Weights of a small image diffusion model: 11100 steps.
Rows from block 5 of a small image diffusion model, named by matrix and row number. Rows with one number belong to one neuron. Each number is 500 + 25 x the weight over its row's rms, rounded and kept within 0 to 999. All counts start at 0. Numbers have three digits each.
After each neuron's rows are labels from the 100 images, of 14848 (inputs lightly noised), where the neuron reaches its highest value: "strongest on" is what is common among them. Only what is clearly more common there than usual is listed. The data: microscope photos of single blood and bone marrow cells. In brackets: how many of the 100.
# fc1: MLP up (model.blocks.5.mlp.fc1.weight, 384x192), inputs 64-95
# fc2: MLP down (model.blocks.5.mlp.fc2.weight, 192x384, transposed), outputs 64-95

fc1.132:555516488484494489473516510461504488514532475508492496504498540465517529477486546603510489458500
fc2.132:530493529525504504536475501472503504525516455510509520498495480522508531460526443582495525537499
strongest on: smear: peripheral blood (51)

fc1.282:513503488523537489503546472470513477508524525503503505493520516493481548474485543523531498502523
fc2.282:544492499536486503466517483490502518481502509517484488530472510487539479521499507475518518503490
strongest on: smear: peripheral blood (99); cell type: segmented neutrophil (81)

fc1.202:496477521523494518503502497535518485490529452523496553459528425486524476472499513508479460491478
fc2.202:513521506547505520502524499454467467518445563515520485459473421522496533524515518488495456489496
strongest on: smear: peripheral blood (93); cell type: segmented neutrophil (54)

fc1.266:548535513467518507470497503544523506494544481509531504519488470513515480463484509526509524492507
fc2.266:470545518488463512489497486464486517504454507509478497519511458504495502544497493500524528474494
strongest on: cell type: segmented neutrophil (62); smear: peripheral blood (56)

fc1.189:514486509482495536506528470437484477477467529496491471498482500518479460498508504541473432477486
fc2.189:500479501496491557522526508533535493534523472495525516497537455512503544509494485473508449468507
strongest on: cell type: segmented neutrophil (65); smear: peripheral blood (52)

fc1.241:511506506489494531490543495528479470503463512509488507473490518481525484528507552537500478470534
fc2.241:544511503493486485486510509492531563491481501500494495506518482489475497554487485487530511483537
strongest on: cell type: segmented neutrophil (72); smear: peripheral blood (50)

fc1.155:521467539484513491486511441506472514478542526517515477505550501501473540535484497495513479483502
fc2.155:482493528483460482506514586475542519539454476511484512496458483509530465468499491508517482493502
strongest on: cell type: segmented neutrophil (68); smear: peripheral blood (67)

fc1.136:508495507443519514547505496520447525463486487470531466498468503490513505513497455508508508530478
fc2.136:491519497485513513546482515471515500522487519503497471505511511509467472504529475528524490549474
strongest on: cell type: segmented neutrophil (43)

fc1.205:487515527543453454480513512418511471515518522464518505536504552493488527479505512521469500509463
fc2.205:458496496517513561469529495429502501475489514473500516506447531481546495498506509471506537538543
strongest on: cell type: segmented neutrophil (50)

fc1.145:517468507530495478480542514466510506524455533494557525495506518504488468500479510516485543531514
fc2.145:498514517514506507515477499498478522521504538531493487504489470500477499442482539520532516511532
strongest on: smear: peripheral blood (82); cell type: segmented neutrophil (77)

fc1.279:484487494548466477546492519492510513508525480519562484487518458483469481495476497512523483542492
fc2.279:463523498481473529447511518482510484501525494499552487500505538508460492486514526514468515453512
strongest on: smear: peripheral blood (40)

fc1.63:505509551557485533517549486515506482502476524501485502525501504500510475510492558525519488523501
fc2.63:523489510507499498493543489486530505482506550514477516485514485488489468475500525497507453476521
strongest on: smear: peripheral blood (74); cell type: segmented neutrophil (68)

fc1.341:528527522500470522493513494501524479498466515495485500503521534504489474493500491491514478556499
fc2.341:449525505501511531486476496475494515492515508510489530505445541494464513463503466508489491515524
strongest on: smear: peripheral blood (100)

fc1.97:486469503472510487480512466489540481516480468499538498462492524495500480464503497540514458501506
fc2.97:520481511469455480514517527521454498469513533483496493461501531505490499537507495471516463496490
strongest on: cell type: segmented neutrophil (75); smear: peripheral blood (67)

fc1.49:522481539488497508556522453442499484512509474482498526509462514501522494500441484461485499530475
fc2.49:523507481535489493442490490418492464527520468516499522517505484511535513486550503469479474496537
strongest on: smear: peripheral blood (35)

fc1.86:512487494495507516515515492497447514416490508509521503470479450485521492509486494502484489490501
fc2.86:495498497517499498524505499500524515594486486495491495506491475480512488485488505524469487484511
strongest on: smear: peripheral blood (43)

fc1.369:432482555498462515485497469493493489493555483517518543549507504463494488480470529489499552512504
fc2.369:509495502471484514520525469510496494502474518511507536533472535513444514502508487477514503526481
strongest on: cell type: segmented neutrophil (57); smear: peripheral blood (54)

fc1.220:534484499518492482514494488533511519520514505558505493502488509509509490474494481494487480489523
fc2.220:508542502478494503522502482503473544515466499484508501501487497518484474506530464505514500495478
strongest on: smear: peripheral blood (54)

fc1.72:491453523614535485516525503524524514518489466493501511507477469504481527479498525472460480455515
fc2.72:466501477493429533565462473503518484530539513501530501457480472490485498524484492514484459476493
strongest on: smear: peripheral blood (84)

fc1.117:520535508563508483449506507539489514503524476515511506485487511508491533515469495543471500490452
fc2.117:479528486528515477467504503474531503506494523518517492471523524500516474483464494488470492502423
strongest on: cell type: segmented neutrophil (44); smear: peripheral blood (35)

fc1.169:529517540472459486438453517499505509501498500502506449524487543475499552484472509502501475477470
fc2.169:507522502547508502519554513500484486517518493505560468448490468518510502509511496461483496516514
strongest on: smear: peripheral blood (97)

fc1.383:521468549457485480516538521537478527479457504508486497515470514495497470481459507436482541514492
fc2.383:530501446539483495483488530523475477478485480497452481479472489511495474488538479435499456481507
strongest on: smear: peripheral blood (52)

fc1.81:566534474512497475494496507487516513549521503467479443482529533515503479478509470474481484480476
fc2.81:512477500519497506471487525506499524495501531488519466488517467486518540530478453512465507513483
strongest on: smear: peripheral blood (36)

fc1.260:542491521510489492490488486479515466532520493463481455507492553516450497500525502496479455511502
fc2.260:566481495480503515496490509503513514508516531546483495463507471489535532490464485480494488468523
strongest on: smear: peripheral blood (38)

fc1.216:528528504497537520488493529481498512479465476511500471446506522482527586516511474512492486496511
fc2.216:509513454501482511509455488444514523515508514510468515465521501488497422495493466517476510550518
strongest on: smear: peripheral blood (84)

fc1.219:477497513465519451484468520495534498510504506485523515501499498500510494523511477491469487499473
fc2.219:494500485453527481488480497465501490519537483462516488460517511461498521461535481497513502513492
strongest on: smear: peripheral blood (100)

fc1.296:511475505492521485485504473467490491495539498498513498493494606491461479511484507471502518523507
fc2.296:510451504489474478492499502525508488507465517515501492485513607505534502483471492523501513516498
strongest on: cell type: segmented neutrophil (50); smear: peripheral blood (44)

fc1.79:483501512449497551513542511474509517502473500480488521482471517492504474484475479547498502510492
fc2.79:495492508450500563490558502525478503493493497488535489501535516487493512512479479457491464527474
strongest on: smear: peripheral blood (54)

fc1.110:501535479534523537500498496480489501509495500485522489493495469520499493520483517480509506444512
fc2.110:494481538476520454492531479474492489552504526490526533498484503489508508529503487489482485543479
strongest on: cell type: segmented neutrophil (46)

fc1.320:528510501534537498516482485512487513496493485549510500485508477509490480508478483508491488496541
fc2.320:521503495531522504509505506542511460490516491470534497473492497510499499515497500494513501508504
strongest on: smear: peripheral blood (54); cell type: myeloblast (25)

fc1.370:526462501508465450520486508476488481504511475524471517492490493493507510515471486490479481509516
fc2.370:474478500504540451533478457533520479488481517530535469491489501515484482491480492515484484502516
strongest on: cell type: segmented neutrophil (44); smear: peripheral blood (39)

fc1.59:481524503496511486503502515484538483484502516434530503504518467561508501533486506487481497482509
fc2.59:514511476469492492511473511518527476509495502498492513495537487475510495466525456477472498509493
strongest on: smear: peripheral blood (81); cell type: segmented neutrophil (67)

fc1.182:476541504544496536480528493500502509504496486516522501497513482478499461516464549485488481546489
fc2.182:527545518500493537491527504497503492515495534481485501502507476495507528498481542519490482536487
strongest on: cell type: segmented neutrophil (41)

fc1.30:518515489530469468477483488517467513510494514490513473477516558478466471531487526534466542507479
fc2.30:537478501552462467484520522504543515486496512512512492496507518470492493472483527488485523476465
strongest on: smear: peripheral blood (81)

fc1.19:518503512482489549545536501491492490503520491499514448493512497506500531554498508489508510501523
fc2.19:490510505513444454472457513511499520496540500497504472514509501513522516533507465481502499498490
strongest on: smear: peripheral blood (95); cell type: segmented neutrophil (86)

fc1.56:501513496532458472479510475478532524542512474537534503500533533532497513486479470498498490459478
fc2.56:480491501517508531513541507515511492505483512541526421524453544531491470490520501495503523459490
strongest on: smear: peripheral blood (100)

fc1.106:472500509508468474535521503507525508488493460497532439488525483490479481545455486537508469489491
fc2.106:468498475504473522456480500502531495469501456515527452513514509504462479539530538535474533492511
strongest on: smear: peripheral blood (48)

fc1.12:474510507504482524517485496519482514537475488551489505482542556485479510513526508461481521505522
fc2.12:552507473521520499515503483477489547472494491541491495494441557489505482494534512529480511509533
strongest on: smear: peripheral blood (74); cell type: eosinophil (41)

fc1.142:506501504481497504491508528451510493508511471514487480507508489506475450483513506467505461541506
fc2.142:519522526486506505506495459524505503469480527510521517508477481490532534523513504555509465540498
strongest on: cell type: segmented neutrophil (66); smear: peripheral blood (57)

fc1.139:534523508483484472479474506494496481483505475480512438498497504509493500504450514530504510524529
fc2.139:535477514512515515503535504502476515486514502516527462517510504508504490493541503507485477471460
strongest on: cell type: segmented neutrophil (52); smear: peripheral blood (44)

fc1.234:491519502485487484490494503484497498513516495541489511487539544488485499478491471511513456498496
fc2.234:532520523517489485527490457485511528520486513556514493517485512475497520515495499484457460494522
strongest on: smear: peripheral blood (75); cell type: lymphocyte (36); cell type: myeloblast (26)

fc1.358:457520506504499479517484466530493494502524500485523498496460504480521505483483534502480587493506
fc2.358:486500499516506506499488501493494502508526467500437497487519516482466498523519522522514546522509
strongest on: cell type: segmented neutrophil (40)

fc1.144:498456509520497511487493487504503483496522522492497514479479567485503508511500495522501516504489
fc2.144:528457507526506518503493511498494499467478461481494486493515573516511494477497518502501485534513
strongest on: smear: peripheral blood (52)

fc1.162:522543473520447469513523523507487496485527513507451501514540500497502455502514479489489495475516
fc2.162:491534490512567484509519479521533505523475486529536477544471501509515520493503485501476486489519
strongest on: smear: peripheral blood (37)