{"image_size": 48, "horizontal_flip": true, "arch": "dit", "fused_qkv": true, "patch_size": [8, 8], "layers": 8, "optimizer": "muon", "lr": 0.015, "momentum": 0.95, "steps": 11100, "epochs": 14.6}
Rows from block 4 of a small image diffusion model, named by matrix and row number. Rows with one number belong to one neuron. Each number is 128 + 24 x the weight over its row's rms, rounded and kept within 0 to 255. All counts start at 0.
After each neuron's rows are labels from the 100 images, of 14848 (inputs lightly noised), where the neuron reaches its highest value: "strongest on" is what is common among them. Only what is clearly more common there than usual is listed. The data: microscope photos of single blood and bone marrow cells. In brackets: how many of the 100, against the usual share in percent.
# fc1: MLP up (model.blocks.4.mlp.fc1.weight, 384x192), inputs 64-127
# fc2: MLP down (model.blocks.4.mlp.fc2.weight, 192x384, transposed), outputs 64-127

fc1.60 [110 120 139 149 127 148 177 157 100 151 109  72 136 122 133 116 149 129 141  51 134 151 108 108 157  82 139 144  94 124 163 150 138 116 122 155 127 124 172 116 127 130 129 135 125 140 174 113 139 136 120 114 126  99 130 116 133 182 139 115  85 161 172 139]
fc2.60 [134  90 105 145 122 127  98 116  73 151 165 180 132 135 137 150 117 135 158  54 125 150 149  89 133 184 120 121 166 118 134 133 171 117 132 135 144 138 169 139  97 132 109 130 122 116 170 129 141  91 173 135 114 164 101 141 143 136 148 101  91 110 126 137]
strongest on: cell type: lymphocyte (35 vs 15.2)

fc1.50 [117 154  87 169 126 116  82 112 109 110 117 104 128 149 127 120 129 151 117 142 149 122  98 133 142 138 120 152 146  88 143 169 123  32 122 114 121 147 155  93 163 105 139  99 123 135 121  93 139 110 129 121  71 121 142  94 133 126  99 115 145 112 135  90]
fc2.50 [128 101 173 182 130 158  71 122 150 153 122 121 130 110 129 113 142 159 105 137  94 139 120 116 138 140 138 113 137 156 124 141 127 224 126 120 130 128 101  99 103 121 129  85 122 113 147 110 145 124 132 122 172 125 125 169 127 145 117 114  86 130 146 153]
strongest on: cell type: segmented neutrophil (49 vs 20); smear: peripheral blood (39 vs 16.2)

fc1.280 [134 102 173 122 106 122  89 149 146 134 118 106 136 117 114 111 167 167 144  91 124 123 122 133 116 139 140 123 102 151 129 134 125 122 160 113  83 110 109 184  92 176  89 141 146 107 136 126 143 119 120 126 134 120 120 147 123  96 136 162 125 105 117 121]
fc2.280 [ 79 144 117 120 124 124 135 159 151 114 126 146 111 132 143 154 150 148 169 137 100 142 120 168 129 145 125 125 126  95 129 128 117 107 133 109 116 128 114 149 134 124 153 165 133 113  94 133 131 132 151 125 101 119 132 111  77 106 125 124 113 221 145 133]
strongest on: cell type: promyelocyte (27 vs 6.4)

fc1.25 [142 130 106  91 122 138 176 107  85 132 149 130 126 149 113 118 159 153 124 138 117 121 171 174 107 135 131  74 135 167 108 152 118 107 100 119 122 189 129 132 130 135 114 145 122 156 195 122 168 103 135 116 155 143 107 139 129 112 143 171 122 110 130  92]
fc2.25 [126 136 166  91 114 138 189  92 176 124 157 131 128 120 110 108 145 158 109 109 127 129 186  87  97 130 126 182 139 100 174 121 107 146 115 124 123 163 128 132 128 127 116 120 127  87  64 126 155 147 123 119 100 138 113 119 134 157 128  94 139 125 134 160]
strongest on: smear: peripheral blood (70 vs 16.2); cell type: segmented neutrophil (66 vs 20)

fc1.170 [141 137 147 111 162 155 144 148 156 132  94 131  61  90 129 140 123 133 118  97 105 148 150 137 174 106 122 118 141 108 109 122 101  90 102 112 124  70 151 122 123 100 143 146 138 121 119 178  89  95 149 117 147 193 108 121 148  99 125  70 137 141 112 108]
fc2.170 [155 125 130 122 117 161 130 150 102 125 160 118  91 186 116 146 113 154  83  98 118 162 132 120  82 155 138  98 101 160 115  98 112 146 128 113 136  93 164 123 128 161 133 159  75 131 112 155 119 143 105 124 108  77 118 137 128 105 144 153 167 147 153 105]
strongest on: cell type: lymphocyte (47 vs 15.2)

fc1.68 [152 179 148 134 115 131 102  61 112 124 145 131 165 119 122 109 160 130 134 117 152 144 110 130 151 148 154 166 133 122 117 156 172 121 134 180 147 131 171  99 102 136  99 146 123  98 125 123 161 100 119 133 132 137 134 138 100 114 120 147  92 135  87  99]
fc2.68 [118 134 139 136 113 127 180 162 120 137 117 164 166  91 111 145 116 116 138 128 160 136 172 112 125 119 159 171 107 132 117 115 100 122 114 168 131 158 168 148  97 104 131 101 118  98 151 140  98 117  87 133 136 125 109 129 146 137 130 141 121 128 155 131]
strongest on: cell type: lymphocyte (34 vs 15.2)

fc1.381 [133 161 133  93 131 103 150 179 122 137 122 107 131 130 121 130 144 101 132 142 108 124 155  77  87 172 123 134 124 137 132 126 128 180  92 121 125  99 109  98 127 141 156 167 125  87  86 181 115 136 116 114 155 126 116 123 121 101 125 103 112 132 166 124]
fc2.381 [132  91 108  94 126 167 153 153 125 126 118 117 118 123 112 127 144  99 137 121 136 129 133 179  92 180 143 136 120 130 116 113 132  92  99 139 136 104 153  90 127 130 147 168 130 161 171 176 104 113 136 127 113 129 115 140 127 153 143 145 150 140 173 134]
strongest on: cell type: segmented neutrophil (59 vs 20); smear: peripheral blood (49 vs 16.2)

fc1.16 [115 177  99 123 119 145  81  70 102  82 140 114 136 176  89 108 156  97 166 122 122 169 138 151 152 131 130 118 112 122 117 133 132 128 144 143 142 163  96 103 100 109  90 142  91 131 109 115 119 112 124 130 100  90 130 127 140 184 119 112 111  92 139 116]
fc2.16 [156 126 165  86 134 154  87 100 122 184 116 117 112 109 202 130 149 143  99 150  96 125 115  93 152 152 131 141  98 166 129 102 104 121 139 142 127 124 136 124 124 111 118 152 134 143 100 183 165 107 152  96 143 109 108 135 116  97 113 141 167 102 106 179]
strongest on: cell type: segmented neutrophil (51 vs 20); smear: peripheral blood (47 vs 16.2)

fc1.164 [135 115 163 131  99 130 147  93 113 147 126 129 145 150 114 115 127 113 164 155 115 107 129 126 137 173 126 124 129 125 150 152 111 173 110 109 101 113 130 131 146 127 147  96 119  94  83 162 113 155 119 155 151 140 161 129  95 124 196 117 135 105  82 120]
fc2.164 [133 100 118 128 141 156 160  87 124 109 137 137 121 124 136  90 116 109 158 105 127 103 130 157 138 195 118 124 108 147 122 123  88  76 120 125 140 105 127 123 106 111 143 116 108 133 157 177 105 111 141 163  98 125 159 159 126 105 175 125 141 141  88 132]
strongest on: cell type: segmented neutrophil (73 vs 20); smear: peripheral blood (66 vs 16.2)

fc1.140 [147 156 119 170  83 135 106 121 105 124 132 121 126 122  98 130 144 132 134 157 142 123 100 139 134 108 147 105 131 148 109 118 103 126 115 112 116 143 126 119 104 121 123 142  59 145 126 148 132 136 117 111 133 130  91  79  89 131 152 106 126 123 134 164]
fc2.140 [154 110 165 115 133 120 111 127  97 111 119 151 143 124 156 154 110 133 130 114 125 132 148 105 153 123 117 154 110 101  84 135 125 137 122 159 126 128 152 137 144 144 143 173 133 123 116  92 126 105  94 133 133 132  97 162 105 155 151 108 114  97 158 131]
strongest on: cell type: eosinophil (34 vs 4.2)

fc1.378 [153 102  91 119 120 126 127 123 111 103 102 131 118 154  96 118 148 114 130 162 123  94 132 106 115 151 122 128  96 120  72 122 147 113 143 149 138 107 158 135 130  95  95 127 102 114  79 140 131 108 121  80 138 113 127 101 108 134 164 105 107 133  89  84]
fc2.378 [ 83 119  99 133  98 159 130 132 122 122 150 113  97 153 166 139  93 102 112 133 130 154 129 128 121 102 136 136 142 100 140  88 123 130 137 149 155  96 163 118 144 188 139 152 129 109  80 117 137 106 168 138 127 142 111 141 173 132 112 149 104 120 160  71]
strongest on: cell type: lymphocyte (35 vs 15.2)

fc1.132 [107 122 131 115  94  93 148 130 168 132 150 145 135 121 127 130 138 137 151 137 129 149 101 139 103 140  98 133 113 128 123 118 121 104 149 134 136 168 105 107 133 143 129 112 140 143 130 124 130 106 144  76 118 165 165 130 118 129 149 153  84 131  77 131]
fc2.132 [138 140 111 151 108 119 107 120 182 123 115 108 131 123 106 144 111 148 113 137 146 124 146 139 155  85 109 140 147 127 140 130 130 120 111 149 144  91 117 143 140 117 141 148 133 146 142 135 131 120 135 154 109 104 100 117 131 140 107 138 101 122 170 155]
strongest on: smear: peripheral blood (35 vs 16.2)

fc1.62 [128 178 100 151 121 123 120 130 144 118 136 119 137 161 137 146 145 173 111  76 104 136 144 194 123  77 127 139 116 176 139 102 158 147  92 120 142  54 102 136 173 142 114 136 121 131 154  63 121 137 139 133  63 150 105 128 136 132 132 130  95 113 140 142]
fc2.62 [128  90 151 153 135 141 141 137 115 130 118 139 126  97 141 162 139 182 107 187 139 125 140  71 121  88 127 118 110 100 105 106 157 121  93 139  97  65 160 151  81 151 109 127 126 121  99  86 107 119 106 135 182 138 103 116 135 129 123 127 158 121 144 116]
strongest on: smear: peripheral blood (88 vs 16.2); cell type: segmented neutrophil (71 vs 20)

fc1.254 [131 108  98  90 121 121 133  91 153 107 135 164 155 120 139 146 130 108  99 163 117 123 144 135  88 127 110 121 143 123 143 113  90  99  97 119 129 123  88 132 128 118 151  96 116 100  84 136 132 140 176 127 137 131 130 121 177  92  95 141 142  81 101 106]
fc2.254 [106 131 126 154 139 147 143 160 139 110 124  98 136 133 123 126 150 115 167 147 119 171 120 130 166 129 126 111  85 134 126 127 168 138 141 109 121 151 104 126 134 157 100 182 124 113  95 120 153 117 139 108 122 141 114 111 155  91 171 143 138 163 171 118]
strongest on: cell type: lymphocyte (44 vs 15.2)