Weights of a small image diffusion model.
Model: arch dit, norm layernorm, layers 8, width 192.
Data: trained on microscope photos of single blood and bone marrow cells, 194171 training examples, 14.6 epochs.
Rows from block 3 of a small image diffusion model, named by matrix and row number. Rows with one number belong to one neuron. Each number is 128 + 32 x the weight over its row's rms, rounded and kept within 0 to 255. All counts start at 0. Numbers have three digits each. After the name is the row's rms in percent of the matrix's.
Before each neuron's rows are labels from the 100 images, of 14848 (inputs lightly noised), where the neuron reaches its highest value: "strongest on" is what is common among them. Only what is clearly more common there than usual is listed. The data: microscope photos of single blood and bone marrow cells. In brackets: how many of the 100.
# fc1: MLP up (model.blocks.3.mlp.fc1.weight, 384x192), inputs 0-47
# fc2: MLP down (model.blocks.3.mlp.fc2.weight, 192x384, transposed), outputs 0-47

strongest on: cell type: lymphocyte (35)
fc1.155 070:147099177157090124118173129075134133113163112150089134146143104099140088105094091134123077103120113149053103107083098106096102097111132095137164
fc2.155 084:144107097086103115140065132181154133121151149111182105164089150152144123160117162137091111139112074143182182107152100123163164079089138105138174

strongest on: cell type: lymphocyte (35)
fc1.50 166:123159178157131079081170106134121103125168116101067117123107131141109159086207086099146169117138145061149123168092117150117101088130156137072143
fc2.50 101:132154206142114165086183143116118158144091131121075144128095126114132164117230064129113078102127083191156121167120145138117121148126109116188124

strongest on: cell type: segmented neutrophil (48); smear: peripheral blood (36)
fc1.25 085:124087063093085125150120114169116148080141132109159126121117154111141127088093136158133108167143127127119109143178168128137184123109155174172066
fc2.25 093:130127061088134073097089141151126130108084131092165168117129142133160126101099165120086161146104128107121140144193107151153207144103091107125095

strongest on: cell type: plasma cell (27)
fc1.310 065:095151163108169152173118138149129117147119124148112123121109174166121112112087169113129121132121093173155104115096100120119151161140089179195103
fc2.310 096:084170092152151113086169093089111115123114149099131123144124150107115132120190103127169111153094127198132186153116095149124106147152098143137163

strongest on: smear: peripheral blood (96); cell type: segmented neutrophil (61)
fc1.252 067:088085135163177129179137083140167141200120138119084133134113110051172135094128072137075119139102219136108090110148170119093099106104095092182151
fc2.252 093:079136134127137112105152213088120121113155129109131122121127141203057117175118173124068159116157187129085178113135164139120081096127085097152112

strongest on: cell type: erythroblast (32)
fc1.317 063:132103076137170090156078125106119174124161124052142089144123137137204105133121114149063160101119148164141102157109116150154140127105138132112071
fc2.317 087:126163121127096122150082124144124180125120129141123220133162148158071157083132120121081156124128096143128129080181198120126140173150116152112125

strongest on: smear: peripheral blood (88); cell type: segmented neutrophil (77)
fc1.362 087:099123115114142119133133107134118166122074135128141107131114125157095106088085138159129116089151122098131092180083153121117067145089125094113115
fc2.362 099:170156127174116144126128078131134084089214149148154076112123159183133109130082169102108116126153120150139061185111126138143056136098086147124136

strongest on: cell type: segmented neutrophil (50); smear: peripheral blood (49)
fc1.214 087:088110141101154137143241049114118161182074156131131143089107147149135121205149193134126120139152156125100174132112087125132120124160133101164074
fc2.214 088:109133128131133111094042177125133148199077089137133094104171112097133126077082076135121123141085168154143069134134110113091149129105160093133185

strongest on: cell type: lymphocyte (34)
fc1.353 233:143139085190154107140219116162117134161200125120114163143098145087106121102093079159206096144125058091057066154127091153118134160144184099149134
fc2.353 120:126140087188086129153232123187129125092038121127140142102108157088118145094120106090045152149130198144068084171126149157120154077133067141113129

strongest on: cell type: erythroblast (34)
fc1.19 070:099118131124196141126146153154075152129136090147163072127102162123152122138109133091155091109108122095118085074110161107118180122150105125071149
fc2.19 088:120130146128135115077170136111144147122174114103125069156107112133154145143088139115092143116160114163094139126159118111110129178135165101133142

strongest on: cell type: lymphocyte (41); smear: peripheral blood (36)
fc1.370 108:117141127140135162149128158083118109113112131100122139128170000167097144111128111092102120128077112123160114141130193167124075168080132119148085
fc2.370 080:119154133182095108112149164100114121123106111128146155132177000207139135146159140132134136164089126108153093133120071157141097094084137105091113

strongest on: cell type: lymphocyte (39)
fc1.293 194:028110102144106050179098151099086109078097181079124095080104176092170160164165173161101123116141123138150125120172095151108143054117166167155139
fc2.293 104:219109124155121185176109152124103156163170179086121110155123152098154160164161160119147139102145099096129125124162139165123157189122063101093154

strongest on: cell type: segmented neutrophil (41)
fc1.49 127:154101119180156139122143149102129085128181146129157146119148109101158128128147118147126210134079153089104126126149104130127155146113108147168134
fc2.49 120:159121033123126131126107079049143101054151119177183101140112157134141142181125126109117137106171149091194048150150164134125111135135090202148152

strongest on: cell type: lymphocyte (37)
fc1.40 130:130079117094146120093087152085119126115118083081055110092192121112128104159136166128159174153136153145132122111151156086099164130205097108155088
fc2.40 108:110113111097105130096090136105128148143121085100044084151235113129126110134127175115088074171148105115118142127154108108103137135210147138090081

strongest on: smear: peripheral blood (56); cell type: segmented neutrophil (40)
fc1.53 100:168122178174116120189117125108148128117183084073083104075137135161123166119192149169129171130095084116016136122140141132127114122119164149125091
fc2.53 103:182150111090125141082130138179133107115160135143143126091128111120126107160072098149113194127161043141237155160132123087128108113119149164132132

strongest on: cell type: lymphocyte (35)
fc1.30 089:116153124141108099093103086187136170133112119156134060162137060112159143133144160092104174121101094136129181163098153102096139102107109162122158
fc2.30 083:116098159152105106136120105132140094064107135168086082070154150122094163148126184142134104194184114115181108182158114121096075091159146109112137

strongest on: cell type: erythroblast (38)
fc1.139 073:074152118114131166116075088157124155100150094163116077124153109146068136112070187082074117143102126129105139095107173113098193107146096090146146
fc2.139 095:129135133096123191143207159112159123068081123137122122096099141104049153089134101189038147168173166135102125140135111136148131117132126113116148

strongest on: cell type: lymphocyte (36)
fc1.108 195:195117080153110134146140100214183107170130102119129118134093165054115108159094148125094122126069132181079125121136126088120129144094117145062105
fc2.108 130:059137072132140142128128109217177137105140117130128141142073133073110106144092185138130133153063133083087105123123128069117178131110138137178090

strongest on: cell type: erythroblast (32)
fc1.167 082:160082125141120148153148146157164084137108085161093129138141111116078079104149136129140085116119167113113099036110158135174165145089067070139157
fc2.167 107:105120173115100121096107136109122066166069181100096155120132124186117125157078105118148115137183120099152183189097130132084086111157073060105119

strongest on: cell type: segmented neutrophil (76); smear: peripheral blood (65)
fc1.13 069:118134153131124069120119099086113108181109092133151110123094138155067106182168171086079110185130095152175160107122112148104122125149079096177162
fc2.13 097:132130134107121099155132155134139123167121143129100125140172130137194130073098061103077097092180084172114139107125068114095134086081114103116135

strongest on: smear: peripheral blood (95); cell type: segmented neutrophil (85)
fc1.288 062:119192168154126085083039127114126120130167108154115119108136109169109115156117146112128120153082127151132116118127123129105116144160106090133124
fc2.288 085:166137111098123122133138097144106105100136099112098101188127136134071131104128138108173171125224204071162113118098121145076094161155079147094121

strongest on: cell type: erythroblast (56)
fc1.198 067:063153150129148168085115094089097153057106123177157114125128146141116162106157123120108103144156043117157169115215136118139155104144140121137194
fc2.198 082:108114121148170172175128091152108151107126174116077122120121111074148124125099114163093174129136090105086093143122159144101079140121138047139088

strongest on: smear: peripheral blood (47)
fc1.336 111:130088069121136101115132135165155164137107098183182050145047160094186071117167163158119137101131128129137113110067138128132156127088087138127156
fc2.336 091:119103083120124166087159136177150102090136151165212051115065123120154076107168145102143104111128113148084087143108114130164135117085163135113149

strongest on: cell type: segmented neutrophil (47)
fc1.3 130:097115111107107122136156142116143067139087136096136101134067152063166151158159124108124162115116154118108150122120140136097148164093119188125092
fc2.3 136:074144144080101110108128115073131117151111087115101117189065125115096132107133126173120154122092189181140094083129114085149079151152154168094121

strongest on: cell type: lymphocyte (36)
fc1.62 106:157140161144122134109116099174124141073118151126141168112084097156185103094155103138112107125121136133094155115076122154142071106012120121080164
fc2.62 095:102161158153171136123113118143142107142148156167139161137061103160186116097154132130126170094096133134133148116102117135162075182000136132170163

strongest on: cell type: erythroblast (38)
fc1.125 088:107147103053108142079071145194111157126160142098155139094094127153205105101109114151132128155080080142120107107131138095109144190116085153151114
fc2.125 083:095141151165143130140192108087101158079173122132136173131132152141098107189106135106157185103096029135128118162113160151132131167107139161071127

strongest on: smear: peripheral blood (99); cell type: segmented neutrophil (55)
fc1.281 093:145168104051115132091085163082158145133173132139121093122102138104151107064116104131105115106111171096147146082127101081139158131124073127084111
fc2.281 104:171136109222112130182152099181081122128144139128163131155185131128106127145125150134151123144170188119096098144149105155083098168130061115123145

strongest on: cell type: lymphocyte (43)
fc1.79 087:136084125147109119108138161150113162116099124171137114123147040052118073146120116139099107102108086132091095161202103110132094091153184129133130
fc2.79 076:153091145147140157141144174126147126120118116168186094092172102098187057174105140118096124120137141119078112151168098167178129165124073141133150

strongest on: cell type: erythroblast (41)
fc1.112 157:158076118079136094107095168134137152083171128107092121123112098109068098097131127127160124058153157098178125095104122118094105081105132115156125
fc2.112 092:109073113109096154119132164150117098161106151096110116122118128119089105088121117151115112054123109140171078048108151142103096117107126195141129

strongest on: cell type: lymphocyte (40)
fc1.266 081:150119173163165161154155116112128186128146136091064146120121191189186138113102132124097107122176126110134093121131080102112110129208094116112163
fc2.266 075:125143121137091117103116175107114144123076163114120154137149164121180142043102156117184141087110128136157170141177168133126135092065140149125171